config.yaml
model: "contrastive image-text model"
dataset: "regions of photos with short descriptions (Visual Genome)"
train_examples: 203450
image_size: 32
crop_scale_min: 0.7
horizontal_flip: true
translate: 0.06
tokenizer: "word"
vocab_size: 6471
loss: "sigmoid"
embed_dim: 256
encoder_arch: "efficientnet"
encoder_norm: "batchnorm"
encoder_activation: "hardswish"
encoder_channel_attention: "eca"
encoder_depths: [2, 2, 4, 2]
encoder_kernel_size: 5
encoder_stem: "deep"
encoder_expansion: 4
encoder_widths: [16, 24, 48, 80]
text_encoder_causal: true
text_encoder_width: 128
text_encoder_layers: 8
text_encoder_norm: "layernorm"
text_encoder_norm_position: "pre"
text_encoder_activation: "gelu"
text_encoder_mlp_ratio: 4
text_encoder_head_dim: 64
text_encoder_fused_qkv: false
text_encoder_bias: "none"
text_encoder_qk_norm: false
text_encoder_parallel_block: true
text_encoder_inner_norm: false
text_encoder_positions: "rope"
init: "orthogonal"
residual_init: "none"
optimizer: "soap"
beta2: 0.95
learning_rate: 0.0051
beta1: 0.95
shampoo_beta: 0.95
eps: 1e-08
precondition_frequency: 32
max_precond_dim: 512
one_sided: false
adamw_lr_other_params: 0.0023
max_grad_norm: 5.0
ema_decay: 0.99
magnitude_pruning: 0.7
max_steps: 13200
batch_size: 256
epochs: 16.6
lr_schedule: "cosine_restarts"
final_lr_fraction: 0
warmup_steps: 390
weight_decay: 0.02
adamw_weight_decay_other_params: 0.01
Rows from block 7 of the image encoder of a small contrastive image-text model, named by matrix and row number. Rows with one number belong to one channel. Each number is 500 + 50 x the weight over its row's rms, rounded and kept within 0 to 999. All counts start at 0. Numbers have three digits each. After the name is the row's rms in percent of the matrix's.
Before each channel's rows are labels from the 100 images, of 14848, where the channel reaches its highest value: "colour at peak" is the nearest of a few named colours to the mean colour under the peak. Only what is clearly more common there than usual is listed. The data: regions of photos with short descriptions (Visual Genome). In brackets: how many of the 100, against the usual share in percent.
# convs0: expand pointwise conv (encoder.blocks.7.convs.0.weight, 192x48x1x1), inputs 0-47
# convs1: depthwise 5x5 conv (encoder.blocks.7.convs.1.weight, 192x1x5x5, trained with AdamW), a 5x5 kernel
# convs2: project pointwise conv (encoder.blocks.7.convs.2.weight, 48x192x1x1, transposed), outputs 0-47

colour at peak: black (30 vs 8.6)
convs0.64 119:449551500500538500500500500631500500500500396500414500500599500500500500500500500524460412500500500500500500399500397500500500461624500356500500
convs1.64 108:490489441508482555502434538524667570441495541535523475482500547521525524568
convs2.64 093:500500500500500500406500584500500399500550567352586500500432500446500500500500500500500500500500500500441556600661500500500500500500587500500500

colour at peak: brown (63 vs 34.6)
convs0.170 092:500500552500414500500591500500500585500500500500500500500404452423500434500488574500500500606379596500500500500543500366390500500500500500500500
convs1.170 098:521469499466482465523604576508537572630549489534502481511568504467456493578
convs2.170 101:500500383592318446500538500500500598407500464500500500500500500500500456460500432551500500500500587500500416453500615500500500500500500500500500

colour at peak: black (26 vs 8.6)
convs0.184 102:500407500500474500500500400500572500500494500619500500500500662500500500500559500500500500407500500500500500500688500500500445500500500500500433
convs1.184 107:414424420393397535552514520492527495530500494459488450482462451488424482505
convs2.184 108:500500407500500500500440500500369500500665500417500475500500500500500500500500500500500500500669587560500500500500500500500500415593500500500500

colour at peak: blue (31 vs 0.6)
convs0.47 109:597585592500500500500500500500500594500500500500500451500500500500500500500500500500500437558500500430500500500500500500585500335500461500577329
convs1.47 099:470488483469513478505502489536520494497486554612614621471560451440545466528
convs2.47 103:585437500601414500500500526635443500500500395500396500612500500500560500500500456500500500500500500612500563500461500500500500500573566467500500

colour at peak: pink (27 vs 8.3)
convs0.188 093:500389611500500350500500560500541500500606500356500494500571442500500432500425500500500500452500500500500500399539500500500500500446500500500500
convs1.188 109:417425461486465540485526471472470479462449443423442400445466431526521530566
convs2.188 104:500500500314435422500500500500591500452500500580500500500500467500500500500500500500500500587500567500500500500500500500500500500500500500345356

colour at peak: white (33 vs 3.8)
convs0.185 107:500500521500500500565500500500441500500357405394500500500500500367500500500500500500422500500500500420607425439500577500500500581421465500500500
convs1.185 104:416383388439482540547539521507517519541504564490478437468470485577504487510
convs2.185 117:500582500500430580357500500587500500500500470413500500500500455423500500500500608500500500398424500500453500575500500500549500500500387437449500

colour at peak: cyan (29 vs 0.8)
convs0.81 124:555584500500500500500500500500500500544410500500324392391500500500500500500500430565500500500500500500500500364500396500500569500500500500454500
convs1.81 095:570503470588498514467460552504453426466633464470446514513443527497489582484
convs2.81 112:500500541500543500500500500500599500500454500500474500596500500457351500442500580426500500468455500500586419500610500402500558500500500416500578

colour at peak: white (32 vs 3.8)
convs0.56 103:688500500500573500500415500553418500500481500500500398500500500500500500587500500585500569500500500500500551500500377611500500538500500470500500
convs1.56 100:572517505593571510520531588482557570526602519531489504550464498581549482509
convs2.56 099:500400527436500500500500500500500387500500393386500452517500418422500500500500500500500500500500500386500500500500500500500500671500500500603500

colour at peak: brown (71 vs 34.6)
convs0.62 069:500500614500500582500500500500500500500553500500500500500500627500500351500500500500439500500500500500470500347500500500342500500500500500422500
convs1.62 097:468498509552475528548543501515526550625548598522576596514556525518543518503
convs2.62 112:500475500500500500388484500500500500500552500432469500459384500442509354500506500500500500611500423564500408451500642500500431500500500500500500

colour at peak: pink (25 vs 8.3)
convs0.50 081:500500500500500500500500369500500500500500500625500500565500500500500421500416500500340500500418500398421500619500500500418500500500500500500500
convs1.50 107:532508523538520478486533503511602604554545529544590530493542553584547550555
convs2.50 093:582500527500500500500571500500500500500500422500500620413500615500443556500500602581500500500427500500500500500500500543365500500369500500476500

colour at peak: black (28 vs 8.6)
convs0.66 114:500500500547500500595500456500500500500500500500500484607500500500500500417500585500500500360500500500511421397500378401558411457500500500500416
convs1.66 094:422465486491530469441447452478581532464477547586516524530530418615454506519
convs2.66 093:500518519500416562436500500500500500500542560500500695610500500500500500500500474500500500500500500500624500565439500500500599500619500468500500